Rows from block 3, named by matrix and row number. Rows with one number belong to one attention dimension. Each number is 200 + 30 x the weight over its row's rms, rounded and kept within 0 to 999. All counts start at 0. After the name is the row's rms in percent of the matrix's.
# q: attention query, key and value (stacked) (model.blocks.3.attn.qkv.weight, 768x256, the q third), inputs 0-127
# k: attention query, key and value (stacked) (model.blocks.3.attn.qkv.weight, 768x256, the k third), inputs 0-127
q.191,089,203,209,204,207,181,222,215,150,188,202,188,188,209,204,160,203,139,213,186,178,198,147,216,234,208,220,196,195,220,195,197,197,202,216,219,289,202,152,153,211,169,213,189,199,195,141,197,209,197,217,170,243,245,205,261,171,201,195,189,185,166,136,173,213,207,204,185,229,230,173,248,184,159,177,227,200,211,191,186,193,212,192,212,181,211,191,187,221,217,244,203,177,194,167,223,159,186,217,211,205,188,190,186,177,163,187,273,264,267,224,169,161,276,174,193,199,193,224,208,283,224,192,232,146,222,191,200,188
k.191,077,286,198,219,171,270,208,211,199,191,233,220,169,217,152,222,186,208,277,211,254,198,192,208,186,191,177,226,194,215,160,237,185,210,197,212,229,176,262,242,235,144,221,156,204,195,234,169,146,164,218,213,245,235,209,226,221,217,239,236,147,196,227,213,204,234,157,203,132,231,156,232,158,196,150,190,217,228,161,205,153,191,192,251,166,189,201,273,160,189,197,201,214,144,215,175,200,171,237,247,248,229,212,166,165,203,204,166,193,159,210,165,181,223,188,218,206,184,213,208,220,244,219,213,216,185,207,199,226
q.192,088,171,203,208,139,171,186,176,149,192,199,219,172,251,199,220,227,175,189,216,195,199,236,144,232,190,189,204,189,230,230,242,209,173,232,176,282,150,224,165,211,153,251,178,219,197,258,172,158,199,212,250,230,169,194,227,195,206,184,169,217,166,185,214,209,225,221,225,168,205,198,230,231,211,180,163,202,187,169,196,219,196,229,186,193,173,172,194,204,208,193,241,170,231,208,215,201,177,255,197,169,171,279,210,249,223,120,243,234,132,224,219,175,196,221,203,162,206,181,212,217,186,218,222,221,167,216,244,166
k.192,084,211,201,211,168,227,182,227,182,218,180,235,176,198,204,202,180,93,187,212,264,243,198,187,169,193,157,201,189,205,217,199,167,215,182,235,207,217,238,186,151,167,168,161,192,178,190,167,208,176,234,166,219,247,230,245,165,250,245,193,234,203,163,211,237,201,193,168,164,192,208,227,224,217,225,260,179,220,223,208,165,208,150,260,211,189,144,165,168,224,200,254,283,231,219,195,182,196,204,198,261,189,223,183,172,182,211,164,251,255,213,229,212,150,224,212,212,203,105,216,242,143,243,167,194,135,239,235,194
q.193,088,262,206,211,186,260,233,206,207,180,199,212,209,197,201,239,234,174,192,175,194,184,176,174,218,199,239,214,199,215,208,222,224,238,274,174,201,200,127,188,176,257,192,207,158,198,205,155,180,186,197,189,207,198,211,212,184,253,192,200,185,186,211,218,198,251,152,171,227,239,198,202,220,166,185,210,239,233,192,146,225,183,247,199,240,228,201,203,165,224,191,168,265,234,227,198,248,194,201,199,200,219,234,203,190,238,151,188,202,157,240,243,167,165,217,179,188,232,181,185,158,265,228,159,190,184,202,193,164
k.193,079,226,198,194,201,243,209,222,189,172,213,189,199,221,159,193,180,203,282,203,255,227,178,148,173,192,141,205,178,202,203,181,156,228,179,223,264,212,205,219,245,125,226,193,240,169,145,223,176,181,244,207,199,186,172,234,218,151,206,177,201,196,154,246,212,187,174,207,150,152,201,215,228,140,235,195,184,215,249,213,219,143,178,197,192,234,192,222,213,193,216,225,196,190,226,221,181,186,258,183,211,157,210,179,187,226,180,227,135,174,216,208,227,232,179,189,212,225,255,208,207,134,156,233,251,144,223,206,242
q.194,081,217,191,236,193,158,197,185,113,179,141,169,189,163,184,189,232,128,204,194,191,221,235,218,195,185,197,165,170,240,221,234,216,205,197,218,231,181,203,172,221,232,199,189,207,198,204,207,261,207,227,153,221,190,259,208,185,170,204,253,203,227,207,224,209,203,210,228,244,168,227,271,173,219,135,160,199,209,208,197,202,192,197,212,215,243,186,186,223,234,196,201,248,219,152,225,219,168,196,191,229,185,202,184,148,171,156,243,221,204,247,191,214,183,227,223,216,186,187,222,183,144,245,212,228,249,217,195,156
k.194,074,245,205,203,164,192,218,211,256,196,207,133,204,184,188,199,215,154,175,226,160,185,157,192,238,205,140,183,208,183,195,230,224,214,194,202,170,314,244,190,201,197,226,187,167,195,140,225,160,236,206,129,205,207,132,235,213,225,208,213,211,203,200,246,212,218,187,147,162,232,162,168,227,215,180,284,174,238,211,185,132,230,192,157,182,213,207,197,201,189,203,157,232,165,229,226,168,160,233,205,232,211,173,146,157,244,200,191,228,223,159,210,193,237,188,150,184,215,207,187,236,187,174,229,159,185,221,108,222
q.195,109,206,143,207,163,208,193,215,173,216,169,219,150,226,211,232,195,218,140,193,170,193,280,177,180,195,227,226,192,176,225,204,168,187,153,213,214,138,185,153,191,202,207,161,224,193,243,171,190,184,192,193,206,183,187,195,194,215,204,190,205,198,217,220,230,190,215,194,171,169,243,171,168,222,179,158,214,203,152,172,200,209,212,182,231,213,149,178,173,179,164,265,219,232,203,230,233,236,212,209,183,200,229,234,238,171,178,197,215,188,235,169,269,183,236,138,189,174,110,220,184,205,259,185,238,199,254,232,141
k.195,089,221,223,198,200,219,196,173,231,211,163,242,159,235,215,207,213,199,182,175,195,227,215,176,210,198,168,203,221,217,231,209,223,180,238,238,173,202,204,178,173,232,208,194,177,190,177,179,273,212,195,169,188,208,212,190,166,191,237,193,307,192,224,193,211,207,163,191,204,196,192,184,178,144,251,280,159,194,206,205,214,210,174,245,226,255,184,77,164,211,189,237,264,262,212,226,167,157,243,163,177,217,231,208,218,189,180,208,198,174,172,247,230,174,235,120,216,182,144,211,186,173,211,174,203,217,226,217,181
q.196,083,259,177,198,176,230,221,174,138,188,153,160,188,191,229,263,248,108,204,151,152,218,207,176,233,177,199,224,195,220,221,256,190,188,237,188,225,166,151,162,194,170,200,193,196,167,221,203,231,203,206,204,178,202,212,204,163,215,216,184,196,207,206,177,223,228,199,162,239,178,186,223,185,184,140,179,225,237,163,159,231,226,241,204,256,271,187,165,180,197,184,147,224,233,173,252,197,259,207,230,232,171,237,228,163,190,174,208,263,209,257,207,181,220,208,224,193,236,157,177,218,216,239,189,159,225,206,186,159
k.196,082,232,216,208,191,276,248,228,223,188,203,197,188,196,204,188,189,162,258,193,219,247,156,153,241,198,214,248,192,203,182,199,205,194,266,248,211,195,190,218,225,199,170,202,208,180,203,234,172,233,218,288,189,175,137,204,196,255,202,209,203,173,233,219,237,218,151,177,206,173,167,225,189,149,207,228,189,207,201,181,214,204,140,208,211,206,221,219,149,207,182,185,157,167,197,246,231,183,245,190,230,181,260,184,187,177,185,187,162,201,218,223,122,228,181,241,245,255,248,190,208,217,155,193,169,180,155,176,243
q.197,101,219,185,188,213,201,235,184,237,214,141,159,190,212,229,243,214,206,285,170,233,203,183,196,185,176,170,237,161,198,178,228,198,148,250,184,206,204,197,168,166,201,222,210,207,185,224,211,246,217,180,199,167,198,206,218,169,263,215,174,194,194,239,158,199,233,221,173,213,197,250,220,154,146,194,195,178,216,156,201,237,205,248,193,236,164,182,206,206,218,210,103,286,231,234,206,226,194,192,212,265,208,183,173,194,172,179,189,251,198,210,232,146,165,222,284,197,207,208,235,222,145,240,205,194,174,155,199,204
k.197,093,177,174,188,199,224,233,189,266,212,188,163,172,220,219,171,191,233,239,152,211,233,178,199,192,189,231,208,192,179,164,231,201,189,222,248,246,229,185,200,182,163,182,201,183,193,204,244,164,238,198,221,220,173,152,212,221,204,210,175,176,188,221,206,168,218,176,164,180,150,232,231,177,161,179,153,184,178,219,201,200,218,142,240,192,204,211,233,215,158,185,124,185,164,174,226,219,161,258,172,227,196,124,170,193,146,218,229,202,149,209,161,174,199,206,240,209,257,249,202,243,183,205,231,191,196,172,167,227
q.198,111,234,220,204,195,210,186,180,196,192,163,213,217,220,248,248,235,175,290,166,204,223,206,179,213,187,153,201,183,217,203,236,261,236,234,193,220,162,170,209,179,146,181,220,212,168,203,198,231,189,199,150,181,190,198,230,173,99,225,196,193,211,183,171,208,196,173,226,196,191,209,204,186,215,186,198,182,232,180,194,219,206,209,226,202,243,188,174,181,220,212,130,151,258,170,228,215,204,197,222,170,188,179,178,176,225,187,176,215,170,214,213,179,218,180,217,211,210,167,181,210,137,165,198,179,217,179,226,120
k.198,106,200,198,190,171,193,255,200,239,196,214,201,219,171,179,171,206,210,214,195,198,241,173,152,224,210,186,268,226,191,205,201,203,193,251,227,241,204,170,201,220,217,163,221,234,193,235,234,189,207,206,242,168,200,180,184,225,224,193,202,179,165,257,197,202,207,174,240,146,160,174,219,200,199,207,282,224,246,169,187,234,222,146,223,208,197,217,209,155,179,142,194,103,156,172,242,234,208,192,204,225,170,222,193,198,177,214,172,148,163,220,204,143,178,197,257,239,299,220,207,179,220,187,173,175,227,168,150,194
q.199,106,193,198,216,175,169,159,222,208,208,229,173,164,172,162,189,201,225,228,215,161,194,198,229,176,164,172,182,167,204,217,163,192,225,152,194,231,206,223,223,237,147,240,171,190,203,150,225,209,216,201,168,264,219,179,183,202,171,200,240,202,220,124,226,203,232,225,222,215,206,199,218,149,238,152,166,166,167,231,217,189,182,178,197,170,176,176,217,261,217,221,253,221,179,179,171,162,186,203,187,264,245,202,176,174,187,229,217,263,251,213,175,200,246,212,202,202,188,215,183,252,167,181,252,189,165,223,196,259
k.199,101,191,203,166,230,182,198,217,183,201,197,165,178,177,206,235,208,165,155,253,181,171,209,240,206,175,183,82,197,184,196,192,234,207,156,205,129,207,244,187,205,201,238,201,166,176,209,175,205,207,203,139,232,213,220,205,197,222,211,240,224,238,191,200,183,209,236,180,225,172,222,138,197,230,183,240,124,193,223,237,153,190,247,157,176,236,208,194,202,215,212,210,251,167,238,191,178,205,171,212,189,183,203,208,182,182,227,198,261,209,176,147,217,207,221,183,204,166,195,193,267,155,198,252,188,197,217,179,213
q.200,104,169,181,220,204,214,229,179,123,198,174,149,202,160,174,174,230,162,187,222,229,191,223,235,213,203,233,169,221,225,223,207,237,219,244,201,243,198,191,166,194,229,205,195,201,238,244,193,271,213,197,176,199,207,259,225,194,239,179,239,216,205,221,182,135,249,190,208,257,217,216,252,229,187,203,197,205,229,211,221,227,176,234,242,217,238,209,192,205,212,178,178,265,221,179,207,234,198,208,167,195,159,220,190,196,160,141,267,243,186,222,218,144,179,223,242,184,223,175,176,124,238,271,201,196,198,158,175,169
k.200,103,216,185,219,185,184,208,246,204,173,206,155,200,213,187,175,191,144,215,239,235,194,199,214,215,213,215,207,164,181,213,212,181,238,147,193,226,230,232,176,199,127,212,145,188,212,162,196,124,201,201,182,239,205,195,258,183,163,197,200,196,215,169,251,177,214,235,130,191,238,183,239,233,195,171,146,216,203,204,209,113,209,202,219,190,162,187,210,239,210,223,225,248,207,190,203,205,174,200,188,191,201,177,167,194,215,176,217,268,243,203,204,249,240,185,142,191,183,209,150,216,180,195,244,198,168,265,159,180
q.201,097,194,201,174,214,217,181,210,256,206,176,210,192,216,189,200,224,258,209,203,243,178,216,164,150,194,201,146,228,207,198,178,231,234,173,183,202,222,197,204,190,165,203,233,210,193,267,171,216,166,179,141,213,188,231,208,195,139,181,223,191,205,239,186,190,177,177,276,163,178,234,195,200,190,239,174,178,198,220,211,169,166,230,227,196,248,166,196,194,180,192,217,162,238,273,179,284,178,215,210,136,215,226,202,190,209,198,158,185,192,144,197,252,177,235,192,210,171,168,204,160,166,184,210,243,172,200,271,92
k.201,086,197,224,197,223,127,196,168,167,201,172,208,229,202,230,195,212,221,163,200,205,209,244,187,183,196,178,195,220,207,234,194,184,237,166,200,212,233,167,191,193,177,170,205,199,186,182,210,285,213,203,127,164,246,218,174,184,119,211,167,203,216,207,185,157,142,202,261,168,180,238,202,170,199,205,237,223,213,194,196,215,209,200,227,226,216,126,164,241,216,188,230,194,243,186,208,217,175,174,201,176,195,168,221,214,201,195,201,202,180,162,201,255,134,233,158,192,235,174,248,167,182,210,200,216,222,213,211,124
q.202,093,208,155,216,171,228,209,215,184,200,201,220,162,204,196,205,221,293,174,186,187,202,260,212,193,211,219,257,180,149,224,173,208,250,181,211,201,183,171,210,170,230,176,148,225,184,184,199,237,210,208,134,195,197,138,229,216,180,204,262,198,205,194,250,202,207,179,182,165,187,231,163,171,239,196,170,199,236,224,191,176,217,211,205,219,195,159,183,183,195,176,205,228,241,151,223,238,230,202,198,192,233,193,188,220,173,210,189,159,174,230,190,211,189,233,138,206,178,132,197,148,223,217,196,219,190,254,179,129
k.202,081,214,201,188,221,170,174,168,211,200,209,231,213,226,171,198,222,203,175,199,197,203,211,205,215,197,174,161,144,202,246,203,197,181,181,184,226,211,208,159,225,239,206,200,204,194,200,199,225,188,191,185,198,184,218,188,197,146,206,241,237,202,231,202,139,186,153,181,198,220,189,186,213,148,213,262,191,174,211,212,231,174,217,229,190,295,194,116,196,175,215,191,238,217,204,179,189,178,232,189,149,253,186,199,221,191,177,234,222,152,166,164,256,168,185,143,176,172,188,164,172,155,198,212,246,221,243,177,167
q.203,088,173,177,186,197,234,159,218,232,190,178,203,187,158,217,188,227,179,149,206,209,195,212,225,161,219,215,189,225,197,195,251,199,186,174,169,162,247,168,166,210,268,174,197,217,216,204,174,208,131,165,189,233,186,215,178,185,220,202,193,209,190,210,188,217,225,205,150,214,259,272,146,195,230,204,168,215,191,197,165,197,183,165,213,187,196,174,197,220,250,214,225,273,191,179,158,248,243,200,168,185,179,192,175,259,242,212,234,251,201,183,200,173,194,191,220,180,187,205,194,188,266,269,204,183,205,175,220,173
k.203,082,224,196,191,202,235,211,197,185,189,208,192,213,199,176,216,193,267,212,196,257,172,212,227,198,180,149,160,227,194,207,206,238,200,192,220,183,202,245,211,199,185,262,185,241,186,188,172,158,232,206,198,188,161,189,222,230,143,206,189,201,195,148,237,219,195,188,201,155,144,190,174,228,254,182,221,214,195,243,246,184,200,285,135,193,142,246,191,178,206,199,207,220,176,199,185,141,253,143,152,200,211,187,190,249,247,182,226,179,194,153,233,192,192,200,130,227,177,196,184,124,155,178,254,169,184,265,146,195
q.204,102,218,168,174,174,243,193,203,169,178,182,200,194,165,213,193,202,167,144,134,218,187,179,186,198,210,202,187,226,199,218,244,153,179,155,184,221,212,197,176,245,225,181,213,229,141,265,169,206,151,189,243,188,216,231,173,149,232,242,199,168,224,227,207,266,171,219,192,199,156,182,208,184,225,174,178,261,205,204,223,189,264,205,192,238,253,197,158,205,185,227,257,230,180,205,212,250,247,155,263,212,208,218,261,191,174,209,237,202,200,179,185,236,226,189,219,194,217,198,213,233,245,215,209,173,230,187,225,202
k.204,104,242,223,216,181,258,214,198,187,218,169,200,208,217,232,233,180,223,255,142,194,228,158,160,216,184,182,221,226,219,174,208,251,185,263,234,162,211,154,234,221,238,175,205,217,209,185,224,205,237,228,246,149,178,147,168,208,225,217,176,172,166,206,179,244,184,138,216,180,171,186,173,176,170,232,238,185,197,198,174,257,203,162,203,213,221,216,249,184,227,180,207,176,207,212,236,185,225,249,179,202,235,235,210,226,234,188,179,166,178,167,207,88,210,176,225,236,206,237,214,169,240,146,176,149,195,123,222,238
q.205,102,215,194,215,164,192,199,235,194,198,229,213,220,186,214,202,168,183,229,187,219,152,194,193,199,213,173,187,209,216,193,174,149,253,130,191,185,140,233,192,206,223,184,226,223,194,212,185,119,204,189,215,218,204,259,192,177,157,220,145,185,194,189,217,167,200,183,225,200,199,187,184,206,232,199,202,197,246,252,208,212,222,172,222,207,167,208,206,217,211,238,255,211,223,187,181,214,212,162,193,170,237,201,182,237,235,206,196,210,196,248,196,230,193,212,220,208,152,199,165,183,136,166,212,221,247,255,187,250
k.205,099,185,208,228,152,204,206,186,234,221,210,150,218,189,224,209,208,226,237,139,232,178,201,195,187,228,103,189,263,180,216,233,186,155,202,206,240,234,172,166,246,216,215,242,224,217,250,212,229,186,201,209,187,187,190,173,184,185,224,181,208,181,171,180,207,224,170,302,133,149,186,204,220,226,228,259,167,219,171,182,224,200,202,180,226,228,210,200,195,220,181,251,167,174,219,173,208,190,193,180,185,217,161,186,247,212,204,207,214,167,220,210,140,206,236,225,180,201,179,220,176,235,135,195,212,225,138,248,224
q.206,099,279,185,214,187,197,191,195,189,192,213,213,218,219,206,238,231,196,221,164,149,215,210,168,197,178,198,193,183,169,212,205,209,218,179,195,244,154,191,205,202,134,186,199,188,167,176,185,168,195,224,188,218,171,191,171,192,64,207,184,171,188,188,226,217,178,195,183,206,190,153,201,182,225,138,175,237,222,213,147,189,227,234,181,218,229,212,218,193,175,190,151,137,222,195,222,203,234,219,239,177,235,212,211,148,255,200,176,168,216,217,193,254,216,203,176,195,211,151,195,198,169,143,202,201,258,255,170,139
k.206,097,212,226,191,179,185,236,171,152,225,197,202,212,163,193,205,210,176,205,177,160,221,193,170,211,205,129,195,204,203,238,157,187,189,258,207,206,220,174,229,224,275,180,226,225,184,223,224,275,204,215,196,131,206,169,188,208,271,209,243,216,175,196,190,238,211,146,225,182,206,169,187,203,213,233,324,177,234,207,185,264,207,183,179,223,276,196,174,181,182,185,183,151,180,203,199,203,214,232,202,253,181,263,205,174,193,203,204,154,186,200,201,157,213,218,232,185,243,201,218,213,200,172,154,206,225,134,208,210
q.207,111,194,188,173,164,212,175,184,208,191,173,240,196,191,237,195,215,220,240,141,259,197,184,209,199,237,151,233,205,204,200,286,188,195,178,168,217,217,222,185,213,191,174,218,268,132,226,172,233,139,161,215,181,226,203,218,157,188,252,201,163,210,180,207,268,178,238,223,142,187,207,220,190,234,214,168,233,217,172,236,183,271,188,195,218,189,183,159,186,196,244,188,198,226,172,193,228,212,151,261,203,197,169,215,212,181,212,219,203,157,172,218,195,215,172,234,189,177,198,227,241,178,202,214,182,213,155,250,190
k.207,113,214,213,200,174,238,228,194,223,219,179,211,231,220,221,221,174,237,229,131,204,232,161,166,206,198,182,240,222,193,173,235,247,183,269,228,195,215,154,200,192,238,154,207,227,232,214,221,204,226,202,223,147,168,168,157,224,225,213,165,166,156,234,151,208,181,149,226,161,164,215,188,181,168,240,248,196,223,205,184,276,215,140,219,194,230,248,243,171,197,175,176,152,204,179,242,188,223,222,196,197,221,194,221,227,215,212,176,164,135,159,185,109,193,168,236,236,220,227,210,167,246,174,158,167,216,112,179,221
q.208,082,212,193,194,188,196,200,151,221,220,170,174,185,232,196,224,176,187,233,200,148,227,206,228,225,170,211,252,198,160,207,224,181,181,171,211,257,126,202,200,247,146,145,203,189,189,248,229,223,208,233,196,210,219,240,221,191,197,206,222,176,212,175,174,196,200,182,145,253,228,256,242,187,188,214,156,174,181,195,184,185,191,174,211,187,129,175,212,195,206,206,167,210,225,173,203,164,209,242,212,254,226,204,221,192,184,200,193,211,179,227,162,190,230,222,247,180,184,216,233,224,263,208,143,228,207,234,266,230
k.208,076,259,154,219,187,216,208,236,281,217,184,179,164,219,232,198,179,190,208,187,124,209,257,196,189,197,160,232,187,175,166,199,239,170,280,219,236,182,215,218,163,176,256,161,182,233,190,233,189,183,187,216,192,154,192,247,196,282,211,200,197,173,178,220,218,222,217,153,231,228,189,211,187,232,195,204,202,256,177,186,191,209,192,178,185,249,233,193,227,175,194,191,175,215,195,174,176,175,236,165,217,192,208,178,202,154,208,179,221,146,204,144,205,218,170,172,221,178,207,217,224,226,213,188,263,229,175,219,146
q.209,088,232,180,204,212,219,197,177,169,183,168,232,177,209,196,204,215,182,206,200,199,202,163,188,182,166,224,195,209,188,208,213,199,180,178,228,196,278,149,210,169,233,193,181,202,194,218,187,185,174,160,112,178,230,202,216,229,187,218,177,224,210,199,156,195,224,182,198,226,207,216,148,144,181,209,235,204,235,128,219,228,215,177,173,216,247,239,189,184,185,193,241,244,228,153,193,226,202,186,193,172,192,170,180,194,214,197,264,232,174,150,197,253,239,163,155,215,203,193,189,246,192,168,210,230,173,131,128,177
k.209,091,229,177,157,212,207,222,224,154,207,209,218,209,187,160,195,201,260,219,203,206,208,144,174,232,200,165,219,202,162,230,202,202,188,178,199,208,224,237,222,184,182,184,218,249,187,176,164,190,216,204,249,216,229,204,197,159,202,222,187,197,179,248,209,208,202,200,146,209,225,191,194,204,176,156,250,217,208,211,191,197,227,183,175,226,170,207,184,161,211,193,194,210,188,180,215,223,237,165,213,199,228,227,198,211,138,218,254,257,209,171,236,167,167,236,240,232,208,203,189,197,181,232,233,172,192,154,152,195
q.210,092,187,170,193,212,196,187,173,222,224,128,195,172,250,218,206,207,267,161,185,183,233,211,213,179,198,234,236,187,165,198,186,264,207,193,229,200,192,175,224,133,254,166,223,197,201,235,213,197,214,220,251,201,174,187,218,193,192,197,200,218,193,212,196,229,225,202,185,248,225,232,219,189,217,178,140,167,184,230,213,180,209,163,208,177,157,186,175,197,209,184,100,204,256,193,217,238,209,230,209,139,205,131,201,224,92,221,182,177,167,167,200,192,169,216,189,182,199,193,192,201,221,220,185,208,172,208,185,146
k.210,085,211,188,187,223,212,178,188,171,243,177,221,203,241,223,276,155,265,196,180,225,201,205,236,218,202,198,248,140,175,172,202,259,208,195,156,188,143,216,197,194,210,166,201,240,196,212,221,218,194,214,274,186,195,195,195,195,204,224,176,169,199,205,124,170,175,195,233,251,220,262,160,147,182,266,230,205,204,219,205,249,200,164,202,187,188,222,206,199,217,212,158,239,222,207,154,200,234,181,189,200,249,150,205,210,132,207,197,252,183,163,159,151,168,165,275,229,150,177,199,184,168,234,208,236,201,154,225,197
q.211,090,192,207,195,180,240,192,168,313,168,180,226,198,187,212,219,228,214,173,194,244,222,220,200,184,198,214,183,262,184,195,207,233,236,184,183,199,152,198,198,183,212,166,223,181,166,247,209,217,156,204,175,180,186,215,188,206,160,207,208,201,244,249,210,155,222,216,209,228,114,155,190,236,231,235,194,203,191,196,261,176,198,178,255,202,215,213,191,184,224,189,209,181,200,206,201,213,177,188,201,179,174,167,214,187,168,212,118,187,118,196,240,216,173,227,188,214,186,164,184,177,225,163,165,249,195,176,217,146
k.211,086,208,218,208,234,231,203,237,211,179,164,247,197,203,210,208,150,232,192,174,226,185,196,173,187,192,280,184,206,192,235,168,206,203,171,215,187,205,131,218,191,228,120,155,236,177,206,179,199,191,238,213,195,190,213,179,208,185,215,196,216,212,220,180,218,180,186,177,221,213,224,203,155,214,225,247,196,181,241,205,236,204,136,219,203,271,219,166,180,278,215,228,156,175,204,227,185,182,216,227,168,180,195,218,174,229,196,182,199,216,167,119,229,189,178,229,241,167,166,212,254,181,169,232,266,204,209,181,204
q.212,079,198,167,191,233,98,237,209,175,200,187,194,243,195,195,180,194,264,230,224,212,193,167,205,178,225,238,242,147,174,202,190,177,260,182,196,199,190,180,226,208,226,211,190,195,214,168,199,188,216,198,260,168,230,165,205,173,200,198,189,194,233,215,214,179,206,228,182,171,204,198,151,209,169,194,148,249,215,163,215,249,203,211,230,197,244,206,214,244,184,196,206,90,157,189,227,251,217,191,195,146,172,166,192,221,186,206,205,189,158,188,201,209,180,212,205,228,283,241,186,169,153,229,257,241,216,153,163,151
k.212,071,223,218,200,183,176,181,172,217,215,189,227,180,196,184,236,208,285,193,161,189,195,177,193,188,216,232,193,226,150,242,161,208,224,128,173,201,216,200,205,171,215,184,214,218,167,215,148,236,210,195,150,185,191,173,153,207,142,197,200,226,214,201,183,170,188,168,242,187,203,189,204,192,162,198,253,193,220,182,217,170,262,215,171,204,195,156,157,211,173,215,171,281,207,269,189,186,222,216,235,204,241,139,240,195,247,196,217,217,209,167,192,217,210,224,222,168,194,180,190,236,183,186,194,215,199,212,177,174
q.213,081,199,178,198,198,213,237,212,198,205,178,183,196,207,211,208,218,178,189,201,184,191,239,129,175,177,172,156,233,190,212,180,245,198,177,177,185,147,258,203,148,221,189,219,210,200,241,193,165,190,243,217,202,165,264,222,186,203,203,198,193,210,214,229,190,247,153,212,225,165,159,208,263,208,167,234,212,216,273,219,174,164,209,263,218,227,179,211,261,229,216,177,160,208,233,187,226,192,212,167,200,223,214,199,172,164,166,139,174,170,165,206,246,173,236,221,178,192,212,194,218,247,186,190,259,185,241,212,180
k.213,079,156,215,222,230,176,187,161,203,212,202,219,183,202,221,205,196,177,214,221,131,218,218,181,203,183,219,190,209,241,202,199,211,199,172,190,117,166,132,192,165,235,211,196,180,196,203,216,218,163,203,160,180,217,153,227,229,252,236,169,225,220,146,217,183,218,212,211,244,169,163,158,204,259,280,153,162,214,194,220,231,157,247,206,206,245,221,184,224,212,194,194,176,250,191,209,155,211,265,186,189,187,231,225,201,198,205,166,186,231,246,189,164,185,190,211,169,175,167,208,243,197,128,193,244,206,259,223,215
q.214,088,146,185,176,155,205,165,181,238,162,262,217,194,203,184,194,169,288,223,190,205,234,255,244,228,195,243,199,149,170,200,129,170,212,231,232,208,148,195,263,236,158,229,215,220,183,132,208,221,202,194,233,223,196,154,210,215,216,181,241,187,191,183,219,206,189,198,137,171,216,196,219,225,235,193,192,168,195,210,231,176,230,206,176,178,176,186,200,169,167,194,172,203,194,206,207,185,262,223,221,186,197,234,184,233,187,243,204,142,193,227,203,182,277,165,200,231,188,221,177,192,169,229,209,199,197,210,155,212
k.214,085,301,202,195,236,181,221,236,244,218,201,192,215,212,210,208,167,230,127,209,236,182,200,223,194,200,212,178,199,181,210,124,158,250,222,226,232,214,190,218,222,189,202,151,204,190,207,200,162,169,171,292,200,202,219,200,239,226,189,233,166,228,190,177,177,161,187,201,177,199,197,217,181,174,162,222,235,216,193,216,205,201,211,158,202,251,198,221,182,157,235,230,183,121,238,172,179,161,186,207,212,153,130,214,193,231,254,163,200,204,200,143,267,200,169,215,229,190,205,173,233,197,228,205,262,223,212,191,190
q.215,112,245,192,188,206,211,178,218,170,182,177,246,237,179,218,180,193,108,219,135,243,192,170,231,218,210,200,199,215,176,177,288,201,274,182,140,213,220,175,190,233,192,153,181,225,140,175,195,186,159,203,223,171,258,229,196,142,166,258,180,179,208,190,204,257,174,235,119,146,189,197,208,178,231,183,163,234,219,179,212,178,266,191,209,246,201,208,147,167,196,236,194,166,191,139,207,159,217,147,261,237,196,185,213,203,173,215,231,200,207,253,178,203,194,171,240,224,198,189,246,243,208,204,211,187,241,189,235,177
k.215,111,190,244,235,189,175,205,233,160,168,172,192,183,150,194,207,240,231,176,183,196,227,182,158,211,202,258,198,228,212,246,162,194,214,168,177,187,251,128,202,213,192,109,185,230,158,186,208,182,182,264,224,171,209,212,126,205,155,205,227,190,170,167,238,235,182,174,241,187,196,170,196,196,192,211,235,195,196,220,163,208,233,186,179,248,297,162,194,225,252,209,198,181,195,237,184,196,193,239,210,215,203,179,210,168,218,149,185,165,210,154,160,187,186,240,212,217,184,165,210,204,139,105,218,232,206,220,207,209
q.216,084,179,220,200,296,102,177,211,196,227,229,219,189,208,188,173,174,250,247,228,214,189,223,166,225,166,218,259,169,215,194,199,199,246,177,182,236,209,142,256,195,159,209,218,194,199,211,243,178,213,206,225,235,245,190,209,205,115,210,214,211,170,207,170,194,181,199,225,210,203,216,235,187,144,184,152,201,179,207,219,223,203,234,198,183,227,192,183,174,158,212,139,155,198,215,239,193,255,212,210,221,187,187,221,230,201,238,235,196,227,254,163,202,144,194,191,195,188,195,153,226,153,210,215,215,174,269,155,193
k.216,087,269,181,198,178,155,233,202,195,218,211,187,213,231,216,209,222,244,184,225,244,219,179,234,229,221,163,231,157,189,192,139,222,199,216,200,214,188,212,179,194,208,234,206,187,208,193,165,244,192,164,234,191,233,209,184,212,241,174,174,192,197,244,175,197,182,210,171,183,251,267,163,190,154,164,255,208,261,156,162,197,230,193,156,194,183,155,196,161,167,209,223,230,170,240,207,200,218,134,206,189,182,172,223,228,154,243,174,222,217,176,228,213,214,217,217,197,244,209,188,196,194,231,156,154,241,160,235,160
q.217,086,168,184,218,177,195,215,247,195,167,226,242,211,240,197,200,208,220,280,205,190,209,250,197,161,177,199,206,128,197,216,198,185,218,180,182,218,140,212,239,156,250,233,183,216,215,140,171,215,161,216,248,212,166,204,211,193,208,190,235,217,144,168,228,225,237,197,158,164,197,172,229,270,247,184,193,215,236,175,223,189,180,261,236,182,228,174,191,224,200,204,232,121,205,213,194,209,177,215,184,205,195,246,193,251,196,155,180,158,134,168,204,249,185,196,214,203,236,273,206,211,185,209,203,255,189,182,202,123
k.217,083,240,209,206,207,185,199,220,167,236,224,174,229,236,199,252,186,181,149,150,198,196,166,229,239,205,173,243,97,213,231,167,203,234,249,169,231,152,232,199,247,215,220,210,204,229,195,183,180,193,134,285,196,175,208,230,230,209,196,224,200,208,182,205,217,169,176,227,183,224,236,175,227,185,205,195,170,217,158,189,217,193,276,153,219,262,233,174,154,134,219,240,213,179,218,168,163,215,198,235,181,284,211,222,191,237,182,200,233,219,207,184,198,183,178,186,210,143,231,176,171,192,191,156,208,216,232,195,242